config.yaml
model: "sound classifier"
dataset: "acted Russian speech (Dusha)"
train_examples: 26041
n_mels: 64
hop_length: 320
input: "log_mel"
spec_augment: false
win_length: 400
targets: ["emotion"]
num_classes: 4
arch: "preact_resnet"
norm: "batchnorm"
activation: "silu"
channel_attention: "eca"
drop_path: 0.1
depths: [2, 3, 3]
kernel_size: 3
stem: "single"
avg_pool_shortcut: false
widths: [64, 128, 256]
loss: "cross_entropy"
init: "lecun_normal"
residual_init: "none"
optimizer: "normuon"
muon_scale: "original"
lr: 0.018
momentum: 0.95
nesterov: true
orthogonalizer: "newton_schulz_5"
adamw_lr_other_params: 0.0014
grad_clip: 1.0
steps: 15600
batch_size: 128
epochs: 76.7
lr_schedule: "wsd"
decay_fraction: 0.2
final_lr_fraction: 0
warmup_steps: 3120
weight_decay: 0.02
adamw_weight_decay_other_params: 0.01
Rows from block 3 of a small sound classifier, named by matrix and row number. Rows with one number belong to one channel. Each number is 500 + 50 x the weight over its row's rms, rounded and kept within 0 to 999. All counts start at 0. Numbers have three digits each.
After each channel's rows are labels from the 100 clips, of 14976, where the channel reaches its highest value: "peak in band" is the frequency band that holds the peak; "responds to" is what is common among them. Only what is clearly more common there than usual is listed. The data: acted Russian speech (Dusha).
# convs0: first 3x3 conv (model.blocks.3.convs.0.weight, 128x128x3x3, each kernel summed), inputs 0-127
# convs1: second 3x3 conv (model.blocks.3.convs.1.weight, 128x128x3x3, transposed, each kernel summed), outputs 0-127

convs0.0:445595422457556473537431324409461587523506494458517513406466545553500522527518535506446481496394488548548575481485497456445514526545594375455472543485495551524544527483473557480425398476469496534523508488500489494543507512508494470490570512566422408512444481503367431442494529457478504559529490466461502538402584485467604499489522469491529511458548462466472488530420469503445523508403
convs1.0:476502474475535549617490564546523526450451503491386503552456521449472531491505454527506485473453455514511524496446507500541509411443454460509491470437467513516457423442479440450467493522469387497422563449536529455500423577518501439472573569503555659452502517533468578521516531484400493519556446433482402430536473475490461529466508483486527444548489480555621487519497547458538445532689
peak in band: 500 to 1000 Hz
responds to: emotion: positive

convs0.38:497491403369431492466498488504579497510531485501485467522476508502505461446520466493504506540556445483476491502495473443468527462442467494473396497404526460509405468585469466447454495449483570524390485575460453535455476613568498441567622428496575462489471475492442517564491440497532406460458487575618432484577478512452511439504511452500518468532462488602464383445559390498501473461516
convs1.38:520557422515461404416449494456475546596465511463484540485604489395422498525394468438472555465472630534533534460429481528539505538555554465557487567527518485520557378441537482530531478566439447435529526469464397511455593473499474503533445523557502469587544579559427418527512519533526557458533439418443485550500521503542497463478581538520495519496486537417503524471534496517518592541430
peak in band: 0 to 250 Hz
responds to: emotion: positive

convs0.47:436477425484432451518570465524549480510514504451428420487498495522573583494483437454463461480456531500468515500419337461499499526629494593410451524527548537481473368516533511549501488523548514540584465498576530584521500512508574494541442546452508437404463458513434526579466485454515505502483526569542523465486478393520486585453575456500496461456522453537516560453507512351463450489492
convs1.47:540476398522526478436472430390512518454422567416534536529489475479398526522492492508365509457527476480478503514432539553570464494490527464492625537450581511496496473621456512487507452451546438519409455544483477467522426504475496425560475556563439500491482561480448529522541616530577431538451455480461502498434499513522456519598569427518532469484582500376458469484491466511502516393487
peak in band: 0 to 250 Hz
responds to: emotion: positive

convs0.34:513483501490559540532440456564466525471514508503477558532546358470465457456410470455377494447471492386573534470417471456465474562467467531496433511424536514518611386533485568481533530505567564555437445607583602493494467495475544445525551545572565499524523462481476494429526502504588466523536501577523417449483493496556487532519556418501434427442495531416498533476504475471501550565446
convs1.34:534431502501467398519503537508558412451500487399554496492410446439470477450522492413422467548517551500468442517521390497538486458375546486509421483498533423467435455379519471480465454458411459502457416442453465480433453454444426469426529475519508487486508502478394453605476534473444493511535485505573542555526578559466451465442440446530536443471519447469495506469496433468500411446582
peak in band: 250 to 500 Hz
responds to: emotion: positive

convs0.32:593366587503458515495525399459431365363511451509507448479549523516539475424495439503507537517456442542447568515548431493476484358472473504567524369493498493524497534560434526502527502493525477514429503503467486506542489423396474433488470463439506484518517476479532467472452400439438535541470566391413470435538527574492487475513461507467484519518428439506541528519482520502481585542516
convs1.32:457561489523474514417489536495472414603553441570509556464509496435482520511511537576503485530499589509508507531460496536423420583514523448415571552487526482417533506390486447427510414474549441543477524515451572485515532565489516438483463519529525447475534537404575528595504559562564623448491451548492544489578447531419467550483524517454445522476471537486471611414484507571480608505432
peak in band: 250 to 500 Hz; 500 to 1000 Hz
responds to: emotion: positive

convs0.95:509499490429509517490561404472495534447390492494443433544490546488444578534512571525458541566494624462460507432583544538461481545529507466480413462503538474482418432505514408554574510505489524532471379476413516507490599436545546549501560480400485564450563510511549507443541521480484507473408443473485518540507558424541527571523551456491469456548531500521542432418426572389551493553443
convs1.95:434554462572500510496429517454496494514485465457454577492454494474477491420487461432520541507491440440516462514499416474526461474463488618441601564515451485541556429566543566531490560467460445471483588387467427493553378507406450470467505472496478445379539487447536481474447517453449457543508445424478461520525503552470518350546468524434609513424435463517532463504430472429490464468500
peak in band: 0 to 250 Hz
responds to: emotion: positive

convs0.63:598445528563502522491570534500575481562505450423522471462451504537535497568482545483515517489572534521496462471521488515440429484551565435443536459515467447451499490529533378471548537509467514494551468494520537487487509554479558506527555479450540575416589571428479510416483529485462457488471473554532422452484411372482499549489396593519530393443442477411407543451520577384564440491557
convs1.63:521517507491497422451528383479451445521500460552495479413534511386474480476497466451572491430506494471544400424530496520474510463573529469498523578400471519561465438522450506532517477459560457488548569513490419510509411497506426491508368429475504505482538399524436480529501477410548462395440525581479478523422524479485468469555567403467451528505574477537499414495494359480459488572451
peak in band: 250 to 500 Hz
responds to: emotion: positive

convs0.1:484499454500413503533478443548408513494444505425456421420476527497516530528541477482446487439518566458555418511432565489493561450462531500525499440498466547559521482464580442521482475419523436548494488448492536560471475477353510498528536433456529519440551516576512432415622507514485468552464478524511477667454560424478499579538612583517588499458526528557496521492425529508475503413445
convs1.1:461473585495423556465576528485516457404454514462481461477483485499383466446520510525475477545484491498559494411477538465533429451499560409482491434553545537463504529456465546507534509552429455560405573508567469420510484580555454382487563470428498494509496444558525487491532437492475455513387464510430451497482547474432516423398466455445476521442499450492460443527398522386461445526615
peak in band: 500 to 1000 Hz
responds to: emotion: angry

convs0.74:437463442491520502495529515538583476537523578581522398552434532491481523488496479485452538537512535575500492452478435472435534473459531618439456475537512479533483441459466399426554493434554468512393546499507526500537538513425502449586453493414580444466500469529547465546483497474515523517542478517543399506377346485478469464490636480559566451524534433618453507500541538447490477488452
convs1.74:490594455557530478518471471476479454539464535510542526465501590469502489545509596442439459580561460459532456488492611531525462523538518466447565560600590616467577490455473487451488444476506467506512439514451474475481487600575465541502464455459453469570433566548514451456651467541564487418452489503393485482442587489503416547536528488474459480455587544456556467508491465460500463473388
peak in band: 0 to 250 Hz
responds to: emotion: positive

convs0.121:560577546473498439506428439466494428479452477551453445443402484446576431415420448491443529504469495525507415460462431541481524484430575452568543544500538545528465518485474511501468654587515550505469546484526540453482511490432617458489540526456548490421469535464562517551497449547508509510480477539664437419427472430556517499488410546496525519492552520532447400484528475481444553479493
convs1.121:436421419526457531480565548455515535510556451489505571467495457547466465500553423503589369512489476453472519498605444496476535448504547488482448563504467483466497503470483448495519440432557483392472516408435558548488475552525434567479455504580464438517423471503531461466390527610425563526495506503516557478483575589369461606566497452433454558502468543500542515514437505568522490453536
peak in band: 250 to 500 Hz; 0 to 250 Hz
responds to: emotion: positive

convs0.108:408490486487559508469508472514507461372502524534602540487495582461568523480473433470465489518538585571495574483527412455499475515491351464513533497474580497451522559498428478398523461555409427530528517499509547583414442520538522547570459413507461642464532466529464498549416480469538491539456422511409429389536469540474427510495460478501496480488528503536467499492472486404452483437491
convs1.108:409485448467420450503564544450424458519556555489508491494411542454468505469495430461476406584435502440484509389475522416525437543517528565409521497467397454462488391484438435475505488408531558452513422510499469475544483546473390587455467515444509447472456541379448509461502537490419523445502547449485495544545524394521547467546483518445529407518448459431456474506524486557450511511447
peak in band: 0 to 250 Hz; 250 to 500 Hz
responds to: emotion: positive

convs0.15:526582435491530554516425467428602480425438472503541509538488533531426473509554450411402577565554467534465450537568454488501506461539484478475500497405510489511367471416599494505482596545540531505508524404456517545453484489557545515500533575533468542492537466545443540436517493537580530547531481553603580534498460462570512438483419535526456503435581535441598509531465487551484571587482
convs1.15:492381464504429468450564477419426587474465527466531504508465529442443477486450465542464409466522497453448528474516504552492440494579478546467442536433495438523455440431441435582440467490503509501410491523436477499556436474485436425474441439497484294479484467460529496521456515442467482528546502539486461544526408540413543414536455434502420512437425467540453445490544446495443477531560
peak in band: 500 to 1000 Hz
responds to: emotion: positive

convs0.55:541452505494448501412561465432512543532550516406502531461538399495518486468507486403433470505448480507468500370505426498464522555553501628508425534490550437461516420505497466474482518477562570429547574546478505544434468512487519400467510432408544472477519456416378558440546474528530526493517486580429542440507563511505492486435408482514499543449538536587457500394550528555535404518497
convs1.55:461488480542524469535481526455528503489512519576573463526522473498391549471404527538437465478427494524526425533408451477495461490430518493438514485502487511398441479528510482470548439511389415441462552588446415476527537472429434595471490494478523510457558489457545533431518557397440435628477524467457506565439491444466406521461502540413475482553453554514536440463532403549439512605532
peak in band: 0 to 250 Hz
responds to: emotion: positive

convs0.80:549458388556420526590579532524540491477549450496477494541471367523514403567527537441406555530429530416443521454512505542546528522503463575537519508457463426483502420458484506411452472459507466484503545494504504495501481477528518475560457542554448497497423388573536512476375397428558544429522493541505490474532531541526476499411536463472579499411459389552498518465537467404474498457510
convs1.80:496537478496529500431454564551433454585497551537565597380576561613435479495453504544374586445598485488521482488464558448487488573429401463503466486539612443428464528498535443498496517452460479457465494542486500496442443593481442456484502467465522504425463570495472463491487623464539464535469473503505465525524522479567359457562527486447547480476455482452549549497525515470504493412491
peak in band: 0 to 250 Hz
responds to: emotion: positive

convs0.92:533469495490432490533528405533495460445393494476456503512478388427464541546487522562405444552557414438471434565460567490480464464531537464546572533554513498497468446621554586492504569476604498593446443461452445547498455466507515438464470513460492499467458394527531458461508418493545473589414434455554485593483533434448419469539510500443491559481515480416454527453495482563531543524438
convs1.92:491497588450421523611495482482513595435573563496471547499539596535476486530493477531498489492444513535513509647532457505558454411516553480541540436549442433450435491378489579552464495598457592513553501479501517454483476511440538499516612475488506519560548524539497490383563522457425466569509501511513442454501589550488472466432479484457456521369509465530523523484472546504455394463545
peak in band: 250 to 500 Hz
responds to: emotion: angry

convs0.113:482569557433514490519477409467454523468458520475579550499533531502512559467530463512455499550597502394481535552583565440616507504562467568454521515525491531476610554519425506602460618454499472534531505394496545487437513494522527547525528534488493505475506555501588411575393448526499506409533532500457526493459434507445468513511582541504441501463464603475498530439440553580565537564410
convs1.113:522456459450484427468513367478491389591394525523439473549424431439510452490576457457515527453474461480458441547557370452457478632453532463444538522517445446456411480420523531488447468480530580426420529517475514525493497396530438446477488498484479381476546457460425491489473514493482510474447404529470452484545410481563539438445481474478515506452452448516477517508465504517495486417528
peak in band: 250 to 500 Hz; 500 to 1000 Hz
responds to: emotion: positive

convs0.97:423471409468486544526479430539463494433479499516470483532451485514517489467418513513489543560544479566501435558626353464455476454488508467472550439520564507584535434476564543446418511465442435468511512495530555463483412481425583522485560501473431516489424561493483446539425378503522505595468501418499479509456511473521540456425454525576438578552622473489586515433503524489467449532445
convs1.97:493481380496528472485540651491423515505434478566544628501436439567528455496452431482471472421525576459494507503545468495446539556510418548538530610418524494573530448475492472475518465494608463484493502405515405509519470510552460521485498469530454497425505464415473462493471526505492453477552517434511482537455427535578463591558567450485498466476466590549528423492386552547468500549433
peak in band: 250 to 500 Hz
responds to: emotion: positive

convs0.83:475557471565475478463430401527484453530490609479527455564487452482497506580480477518531462519448545498456533520536447399561402515458422645482513527478528456451577524470531507466437479458467508450559482482522496505525386374426507519546580488529530507451473464466583503427475418439518523455433548510480553439524537507528553442520439474452454476462386555592445542440495501598472537529432
convs1.83:521462526518542550479513463528516461552533484521568491500512567528436503503606495380517537501433424506463543488526512559411602606489559442486566556459473508529497412496471456479576483484465552416445444458498478522559581479541413342452474563476464502525529458550413485442433467632519541541497528517419492524534504513514488586465581513527540530435553477575521583540529513515523467593516
peak in band: 0 to 250 Hz
responds to: emotion: positive

convs0.90:517593545593482430489478465401471527446496566534452509412532554435515474542485486421416495578392481472476557509554480452472549468500554461468575476476455506481456488487525508576519590570387634538553514386520526457502455468559486490437508530499469461533475510523525376444449464503545492468500500565500497381486532402428529446429505511441516488536449531486492540482462581470497541602471
convs1.90:565398464427467508443479430546556506485385475529487473528473435495499536640527410536567373489418480494436500569439442523563500489468508533518452436530511408444538510523472458543466466470533469440411407545496519502526397403424474462490479568470488519482579511494445528504469494472421449513520453478437510489525520570478499514528621451491393481511445574481518513498467482457486490443601
peak in band: 250 to 500 Hz; 500 to 1000 Hz
responds to: emotion: positive

convs0.103:482508343474466500482531609499490438522500467455404446487490568466522486503550429572605516477591514497518436481448459478528442423537534466504462517481510391504538475538525483433492508370596489537481522417508482528488523511490465608567493507451487578519546467502515478553566535476547446513465533527562515506473457384544508602565629501471499584521417545483487420529455483462529529541551
convs1.103:549548415454540540448456504518452440481491557503477542466471513509448413579488513462454445480460473438542503524407486469483539506543476478444545521470489463547479491474469509515445569552346519526582531435476512476467448487439512422459432427509502566522537573506483452470569445547586482454436491408435549493406422488436510435508428525430483393455555506533536442591517453372544518452417
peak in band: 500 to 1000 Hz; 250 to 500 Hz
responds to: emotion: positive

convs0.66:494499507530574514549490418471456480515425567433487576467543468471538595482474520510493441475397577511471546440526478448464495471404537503569477449512391478529463455543524452448504531503555508561466474474500553505513493328507413439432535588542492485508484492402504461448370415503456492545533442473584540545482575518507442539511507428548520442459387541419493553444484535535515467472443
convs1.66:430459543517433503635534519548550487447427470522581474496449526455437445418506452509458465445548456527614455502502564573512446465485470419427458451498559464411503537449544541429469501459518504544438494475504444476491511518483449506453603397427480444488416524498513521419510472495518488504446480544367496474517457447450452475518552466404487420525540535597535426565460476453449459463591
peak in band: 0 to 250 Hz
responds to: emotion: angry

convs0.48:448553419573454612484506479552625460450431492561495405519432478466456538529516492498418501523543454467517462410602388505508510554520468528467558556479580477460429402507634555453453563480509497542515511534582540458476450509542616492487465521515508514506546477520455481559520465524553527576457445509528459513558440476516437478520467518524480536511576495453505497438447471435593395574528
convs1.48:460476376485521399476446507457410563504465483437496511471449510526491460481439477460491420495489519478413506438508588484485450402450422484448446497543361461551514401443453369490468444476507444449430504503394441521456487576503499511416490468546460468535486507480491464428498525532434482568566461489537467563468510472487573417508539445497438450412414488502520557480526412491415507531482
peak in band: 250 to 500 Hz
responds to: emotion: positive

convs0.46:483437398511416452435470536429483561434473534398526486573499538567482528585542443489472521512468523506514423482431554459475510530445488452578459480435449517456458572470553412483460462543500529479478535533417496435479492472459431511449542346514458555490560474491471558434554428489464441459431461488458554593459480385573500483545488458487474571531505418489547498455506593556485475471392
convs1.46:557551529501521476523434485509437491497473549573340601443491484414480494407550482525494472548470427547529498480523563458582521463599448424589431455573499514467606530395473557494396540523445524455474525455531424524488489455537545444483528552497556429433496483567502508557485441557490571556437508513464519465515524503419544529444499523504438598511460434579435477482542430450494520537506
peak in band: 1000 to 2000 Hz
responds to: emotion: angry