From a checkpoint of a small sound classifier: activation silu.
Rows from block 4 of a small sound classifier, named by matrix and row number. Rows with one number belong to one channel. Each number is 500 + 50 x the weight over its row's rms, rounded and kept within 0 to 999. All counts start at 0. Numbers have three digits each.
After each channel's rows are labels from the 100 clips, of 14976, where the channel reaches its highest value: "peak in band" is the frequency band that holds the peak; "strongest on" is what is common among them. Only what is clearly more common there than usual is listed. The data: acted Russian speech (Dusha).
# convs0: first 3x3 conv (model.blocks.4.convs.0.weight, 128x128x3x3, each kernel summed), inputs 0-63
# convs1: second 3x3 conv (model.blocks.4.convs.1.weight, 128x128x3x3, transposed, each kernel summed), outputs 0-63

convs0.120:453389462450480573456484462527608467459492518605538487593505543479492441509568521557540448494590408503582501525528447528451450546476460588456501554464523509490493414465531485426515613462464415
convs1.120:476582415532558507420464460477314506517482515418572465426515474473497498507488467449471510522507565491370491539414563508549523536463525484440573535496447490569491446376560527457438422460441509
peak in band: 250 to 500 Hz; 500 to 1000 Hz
strongest on: emotion: positive

convs0.76:419476449423472551539483429432510557577435553441527515481484489517457488476535442474420496466469469447509575492528477522466508520557625577544515405511534556532461497531480434510482463441357545
convs1.76:445451490476413518472506523518565512413443477441500447530429477515502566433449413486566448453475519485548539561505489461489531386436474395448484494449481435512503541433375456427516496528495472
peak in band: 500 to 1000 Hz
strongest on: emotion: angry

convs0.85:513495439454377462499624558569411457409492453409527539419604506442526547429463526541534518514546563515530438476466530602435529507450529564532481439544555510411487467499541458467529487459542460
convs1.85:414433576535499504480504499544527549488401501488535501525525477502402453474457505494511407480356464493498540425550540432462477406466546480399450435534502516466568508538538510492485463555481478
peak in band: 0 to 250 Hz
strongest on: emotion: angry

convs0.12:556522371528501553506525494557518434447601380492529504515568455625415511530415505519411557491450516522471567486525522485417474491548547406533584536489526513597557417516569502411520528502446443
convs1.12:484393449467501551480422627431512500531469448530464505461427367537519487521497412530575396448493443482496449485490507493459525473497432512453432615487442448546537495421492503494468389423611493
peak in band: 500 to 1000 Hz
strongest on: emotion: sad

convs0.8:411588470498530529505486412511496443467415496506600453477458506545552519487428459549507427566536476491459531494512503505530487461579547534424542379613469584587532506556494469516470522476447491
convs1.8:486395420486533510431516553499433504475439526527459503514437485527523463517492502473589494467424472534452442438499492435457606448506427467501500533517394418484528454339582477489529455475568515
peak in band: 500 to 1000 Hz
strongest on: emotion: sad

convs0.18:499496500534531486496511519524558467482471452545536495508616520529566400468496492455575456557560470555466500465560472501425565479447536552478518485410479504507490510516481525611483627509497454
convs1.18:482413533429559489442421539421496482526527423533419499462428464548578462510463522465471591402484422367400490508566443442460444484547501455471499555423550512476595459498557484477583461411541442
peak in band: 500 to 1000 Hz; 250 to 500 Hz
strongest on: emotion: positive

convs0.86:507403476487506541371507515465527536441510567479597440551527551533423493472498482468555483517445470569550522472519508530509516450566560524511516444473455449503517463576418438506547465422564490
convs1.86:524566523531529462557400398535432407416514461495464542422539429455462492448460605444431456456461515497489517478447547477501438535514535484483602531561454499501550481410578527488420523529440440
peak in band: 250 to 500 Hz; 500 to 1000 Hz
strongest on: emotion: positive

convs0.13:407433399488450562566487502538587483472547551436556498506472496444564454514506530506499518489457479455509468475578475511493441561499499493505442453551474430596451407564479559480395513549467447
convs1.13:495599419560488522432482499561487533583495519433492575515511447566556567468471434500415494560571422489519476449426507410494597617410424481511557481488474440507585512528494486425434480451528555
peak in band: 0 to 250 Hz
strongest on: emotion: positive

convs0.34:497485517516505543458457512511470503432591543522498528524474413522512492514504399527430545520553541526546478410490461452529458391452505569482541446507471462527493505602464490508462569486464454
convs1.34:427448501501464420493441590469488412485458505481531493451456535484482448472421494521539528513505445489626506465530503566449452488478401450444513594594552526460504491571477514397512417430581434
peak in band: 250 to 500 Hz
strongest on: emotion: positive

convs0.77:431603512490535495523497484571489499443475543434419513459578479471577566587531605414461563548430574463483504504571493501500448511540514582445511330493433503432507493476517516540506551483473507
convs1.77:449413532418448529431501442502579501475448451496473392460447400439520435451422507466478433518468518510493383550394529493532403473481561536503490516478493452597495425532480462397514478544518448
peak in band: 500 to 1000 Hz
strongest on: emotion: angry

convs0.16:463471520550495492554381465424520495481516587422527595536463483466546533512478513501489545459482463462547572508444561496576474437525499509524480416454574513492547578504496555530487521520581589
convs1.16:452477483545496441472520538440553502408335481462511506520506467539503532493431455485520469540476448458494484434542476501572548467359496468457446445490453534436537435414477516447526426421458420
peak in band: 500 to 1000 Hz
strongest on: emotion: angry

convs0.98:466554470482523498591572588523446402523446501442465587449528552499575489480517492456531489470433546469567417463512538507531421540566414563616405490448433490534531475494468506529458486535480541
convs1.98:436457537508487522454597480523505480431565468482472393521480461530594461561450463550601517509404379508518476490484494475394489426508558556616465514555448474487474459433405508452510517530511508
peak in band: 500 to 1000 Hz
strongest on: emotion: positive

convs0.103:569488538549560479489542400442401549526493605511493538556486520530518584453519475449504523505538499415466492594571440416525480502513484578528549561525427494480612542487509415600477484512490443
convs1.103:486415446517490479487414442481492413518460447525531408491504455481507434383486508504443493487475496492497476505461506482511547514479518540498463471470492503484408483264540431470542511538510495
peak in band: 500 to 1000 Hz
strongest on: emotion: neutral

convs0.90:444461473450484591530465382457438460405412436483536540512525540471460393538527475497406577505501499504471537449490582526418487509472470530470426478491495471598454475493549487415472500424538435
convs1.90:471506519541393469523556563469487617508484501463512463526488515490448524543454488534563450469492380540518483506474526459455516434555547530387556501445475472472522577444445507502516503543528499
peak in band: 500 to 1000 Hz
strongest on: emotion: angry

convs0.111:450506479507527515485483481509521566441487486475540504505499451524517542552563504510469530562472572443442505484682515464506510514438450459547541443489490482569499514504569543574519550502429531
convs1.111:545471550507495451507531473525563419447416571562603477530422509489504440456481483480562485487495493480515587579482411492506439477493500509426465494485468396526465480433471522470422398420553522
peak in band: 250 to 500 Hz
strongest on: emotion: angry

convs0.101:428489420514453459505433549547475484472515493488498360516520469496441527448512468418471532494511557524525463422570447495540513560485474403445397494534499467510468448560505513431478414474397377
convs1.101:481528477487538488531480475502460509493570508520451604438465463636606486458559495478393451547568483521565492575562505494531481436448525518524497452509559482467578472434416559524449515474526579
peak in band: 500 to 1000 Hz
strongest on: emotion: positive

convs0.19:470379487535433490477458373603470521506519464502456543487475462517535533481596541469480624574562497514509461524534476427472476535418413510586549444453534466504537512490537463473451579493522480
convs1.19:485579521502543490472447490530427445471548586508486516472423504526455486457447452488381521436567523429589444494404513466510498476481492465416544492419594566487522511450484547512504533436516460
peak in band: 500 to 1000 Hz
strongest on: emotion: positive

convs0.108:560429466477420526480550495396485471398474445493479463517479474511576491557486497431407432440509518436476429458540545564505487519457467438480511486514560514531497539441639531522486554492443489
convs1.108:485567500444553556457431645536459589588547527517457493534547495556522478509468557554432567454590506464490573476496506483567538432486449545547525571443396599484565489518531494527384478450515484
peak in band: 500 to 1000 Hz
strongest on: emotion: positive

convs0.20:527605453485447466495551449494587403455522535521381480455448526441485467549584526527481527529496442571465505533617441454546402540491460527569571479498479419503437576538573537496526526553536430
convs1.20:491527478479548533514507459468452457584504575584582402432533513549520508456536598479516438562520596409522531569496525426553494484425516468503510479462494484526484477434520437452405474427465526
peak in band: 500 to 1000 Hz
strongest on: emotion: positive

convs0.46:483443493465455434574494420434520557460387460489532535470549447474509454478471574564463603547563560430520543608530544403457567450507501533502482490443534507620501418496495510543469470509492490
convs1.46:507522568527497550540552488506561484495546590483438499523444549512477488533524410535564466466539471534510458527542489518511533398519564469575431560447477471492531590277389489460522518553421482
peak in band: 500 to 1000 Hz
strongest on: emotion: angry

convs0.40:486537494508540506542504443559588443573461448538473483447533503496393471489543562487455520468477437477556415493484448506546460504523451517446448530476563522468476540573502494463578546554501395
convs1.40:504454417443542454371434580468446488510394448467517486400452574447510521495462560460414408570499521485500447453465483491506479498431444505498572507521474452465426381500406465405437430439399521
peak in band: 0 to 250 Hz; 250 to 500 Hz
strongest on: emotion: positive

convs0.119:543566346445460473490521437477518545460523457562426478610517473407499476440462564505488459449421415558552507482520392400515458531523445430438442462433510448537455406483565534564453477467544553
convs1.119:458458458510554481527546560505547549504450448464530463502452509563479565502458496466524476498506494535413532465497543506529505461512537611447517507444470461534493478343411419455564468437437428
peak in band: 250 to 500 Hz; 500 to 1000 Hz
strongest on: emotion: positive

convs0.31:468554384491483557522517388562577471358534547519555485522553555504549471516520458522459515577525487494457494471557521514458405463465534535531487446452496490496364465458568568468544549490503476
convs1.31:528594461505533479457473536526396517599500558502565574485463530498444480513505543471489492457640538463474443461505514401540547550413509527445557561462545557513530402484604539446374517482463532
peak in band: 500 to 1000 Hz
strongest on: emotion: positive

convs0.107:399529531522456520587552374513510597504369475531483496504532488509467534509478513620446471454586530515498509519476473592499587481427530509521407438519516564456482532481443474369573455458500492
convs1.107:506498553538520516471498593427494518489509489486479520547431506438478502504441479484521450477430426508514431489408469453517410468474502482478537464430463427567480450435499497464493461537429462
peak in band: 250 to 500 Hz
strongest on: emotion: angry

convs0.38:520543557480538516441542475625528455534436506438523453439548523510552441559568463465483519425534566443593463494522495466498458518472400475534447548572448525438481597467463512524408493512432439
convs1.38:535459515492471480490477488424520495554492542470471504563525582440468370456450449506413527602483495507483469522502481497454434444542599385522493433371527554433562518404436497483549542513547476
peak in band: 500 to 1000 Hz
strongest on: emotion: positive

convs0.32:490489458482499486586497525489561524484551516575386501470577591489479493542413468438482528495459424547452444513428462510458430551521457504477473570452483469447497497522522496558481533481541360
convs1.32:519620417482584465476468405544565488601495575466497512462441433504541466530513523462470520520581537398431531463552501502582503565505498598517489522516433464484495442443527467531468594492497625
peak in band: 500 to 1000 Hz
strongest on: emotion: positive

convs0.1:422493578580532560477479470454527433431508511447589538452541490442480473479504530495421533489507463484480417512523499530436569530357537491483449441466460501452553437510486580436567428440501503
convs1.1:444514463453481569474431467469421528478527490429507535487520526574532419531501492509529484558446487470528530511470510498457503456410511484469432548469585473404464460429473381531478503514538449
peak in band: 500 to 1000 Hz
strongest on: emotion: angry

convs0.55:421540580523515474536399392540553498381461469566545520539485489417433530463449541560352509515554445453428516480585480503442453535553413485505521464492497523486525474502539508506576559489436520
convs1.55:475517456529486455544468468447517481546429562453623488500442546474459456510443491432585444532433508525465497509449455562543451447429553548441547507556457509518426497355469461457388515490447448
peak in band: 250 to 500 Hz
strongest on: emotion: positive

convs0.51:492441511430473584499503434527534476443517493564493436588516462495517518549493484558463502428625487523475509409498518489439448579505410558488493502493529447468428444491548537400532545492459483
convs1.51:505542407507477343468398499412463488588439510397529478467456512423479444471437438438441524527510635452491454479482576443533495456484504513463546529505442447513511456456449449440413465486433514
peak in band: 0 to 250 Hz
strongest on: emotion: positive

convs0.73:472547487512515468552486534504523640610497527456525485527449455405506518501519505440457583489513537444457437514471497409465547446462512525409527399480519466541434431497455462500535505440462537
convs1.73:441482471520479525469491497494607471388426432520557490522481506517520525493491425550558464531524417504594504526445447533504571409506517443530494513562510530530425573403469372488428497491428426
peak in band: 500 to 1000 Hz
strongest on: emotion: angry

convs0.17:405461591467539520485484458469591503468496534437484425582469439516428529410504615438515441389554499463527429492482493492490443451557503548511523529427509472486508498584539485452505578548492391
convs1.17:499444444485445525538473497509471457515449398486534540427457493417468513498448443441521547499415533476451493483507543559446557495465472441465518526509469470454477576409409400564567457477499478
peak in band: 500 to 1000 Hz; 250 to 500 Hz
strongest on: emotion: positive

convs0.82:501403425517530496548510419537520494494490605534566492509463530399482474434542484478452472465465513441497515420504519507434448588525474562485493518525477504551458507559553495422390519543508492
convs1.82:481553441508509503529502398589456497592512416466574568485517527505458547486496530408527508562552509562507415487431502554530500573526528405578458457552440439557440400458512511458491482475421391
peak in band: 500 to 1000 Hz; 250 to 500 Hz
strongest on: emotion: positive

convs0.105:439553546446438453545491429469484540438499528523424477471482453454467555478476545565436487512454512433456431517513554522440491494421506506510399461510583524468499429546475492446479496503550517
convs1.105:493456509500528563524535554490518513465403522455606470529522541538498395449491479485472505548474460580525450512418458520475456365564513411491376475474558496517466555424460488474453510555489445
peak in band: 500 to 1000 Hz
strongest on: emotion: angry

convs0.125:480462350453474528440514554518568495419565505505463521607475535408535470367471477467448478584490472493536443538497417458528475551548399547443455517505514471533414450475585448507533543458532494
convs1.125:487491451433549421498419531570548533533465469442538502419560477446460589472451584507397582426538509400458545455447509494555562512447555538502577555501598534563528458555497443480466507440388460
peak in band: 0 to 250 Hz; 250 to 500 Hz
strongest on: emotion: positive

convs0.68:504442452474520523564508398540491479482520483506557447583526470505483510558496481473441526405480525480486434463532367496564461511339571598512481447491537421434479593494468523452470574506491488
convs1.68:481532480482584534519534479503442475544482542499468485463518569437543540394552576505488571491487454465535544463487517497502461577422421514424487471516591598498504441394389447414626462495518475
peak in band: 250 to 500 Hz; 0 to 250 Hz
strongest on: emotion: positive

convs0.58:527390485455479547398503517509437524464531500457535523518502520493508515408483411506448573521468531483601515518571514576436493439389645459506554537535474473483513411506385575460512443529462487
convs1.58:499556442591450470463477538449392491511548515508475523434524428507459409515455604400511453449449481529444451377421360503496539485485442462383509508440446531484488496500561448504526556515502518
peak in band: 500 to 1000 Hz
strongest on: emotion: positive

convs0.78:457491462541515550499490582542520480425423480504573543514620523496524547536548531444491516474569477457530430411538489512462482561532549638576492471474511418493464507522520409480562532429460504
convs1.78:558457528470447461416482403539424472458452524497488445529404578402524465445445469542478490483368484470453519485434451390549456550482521515382527442459476474429455496534439491489459510515457550
peak in band: 500 to 1000 Hz
strongest on: emotion: positive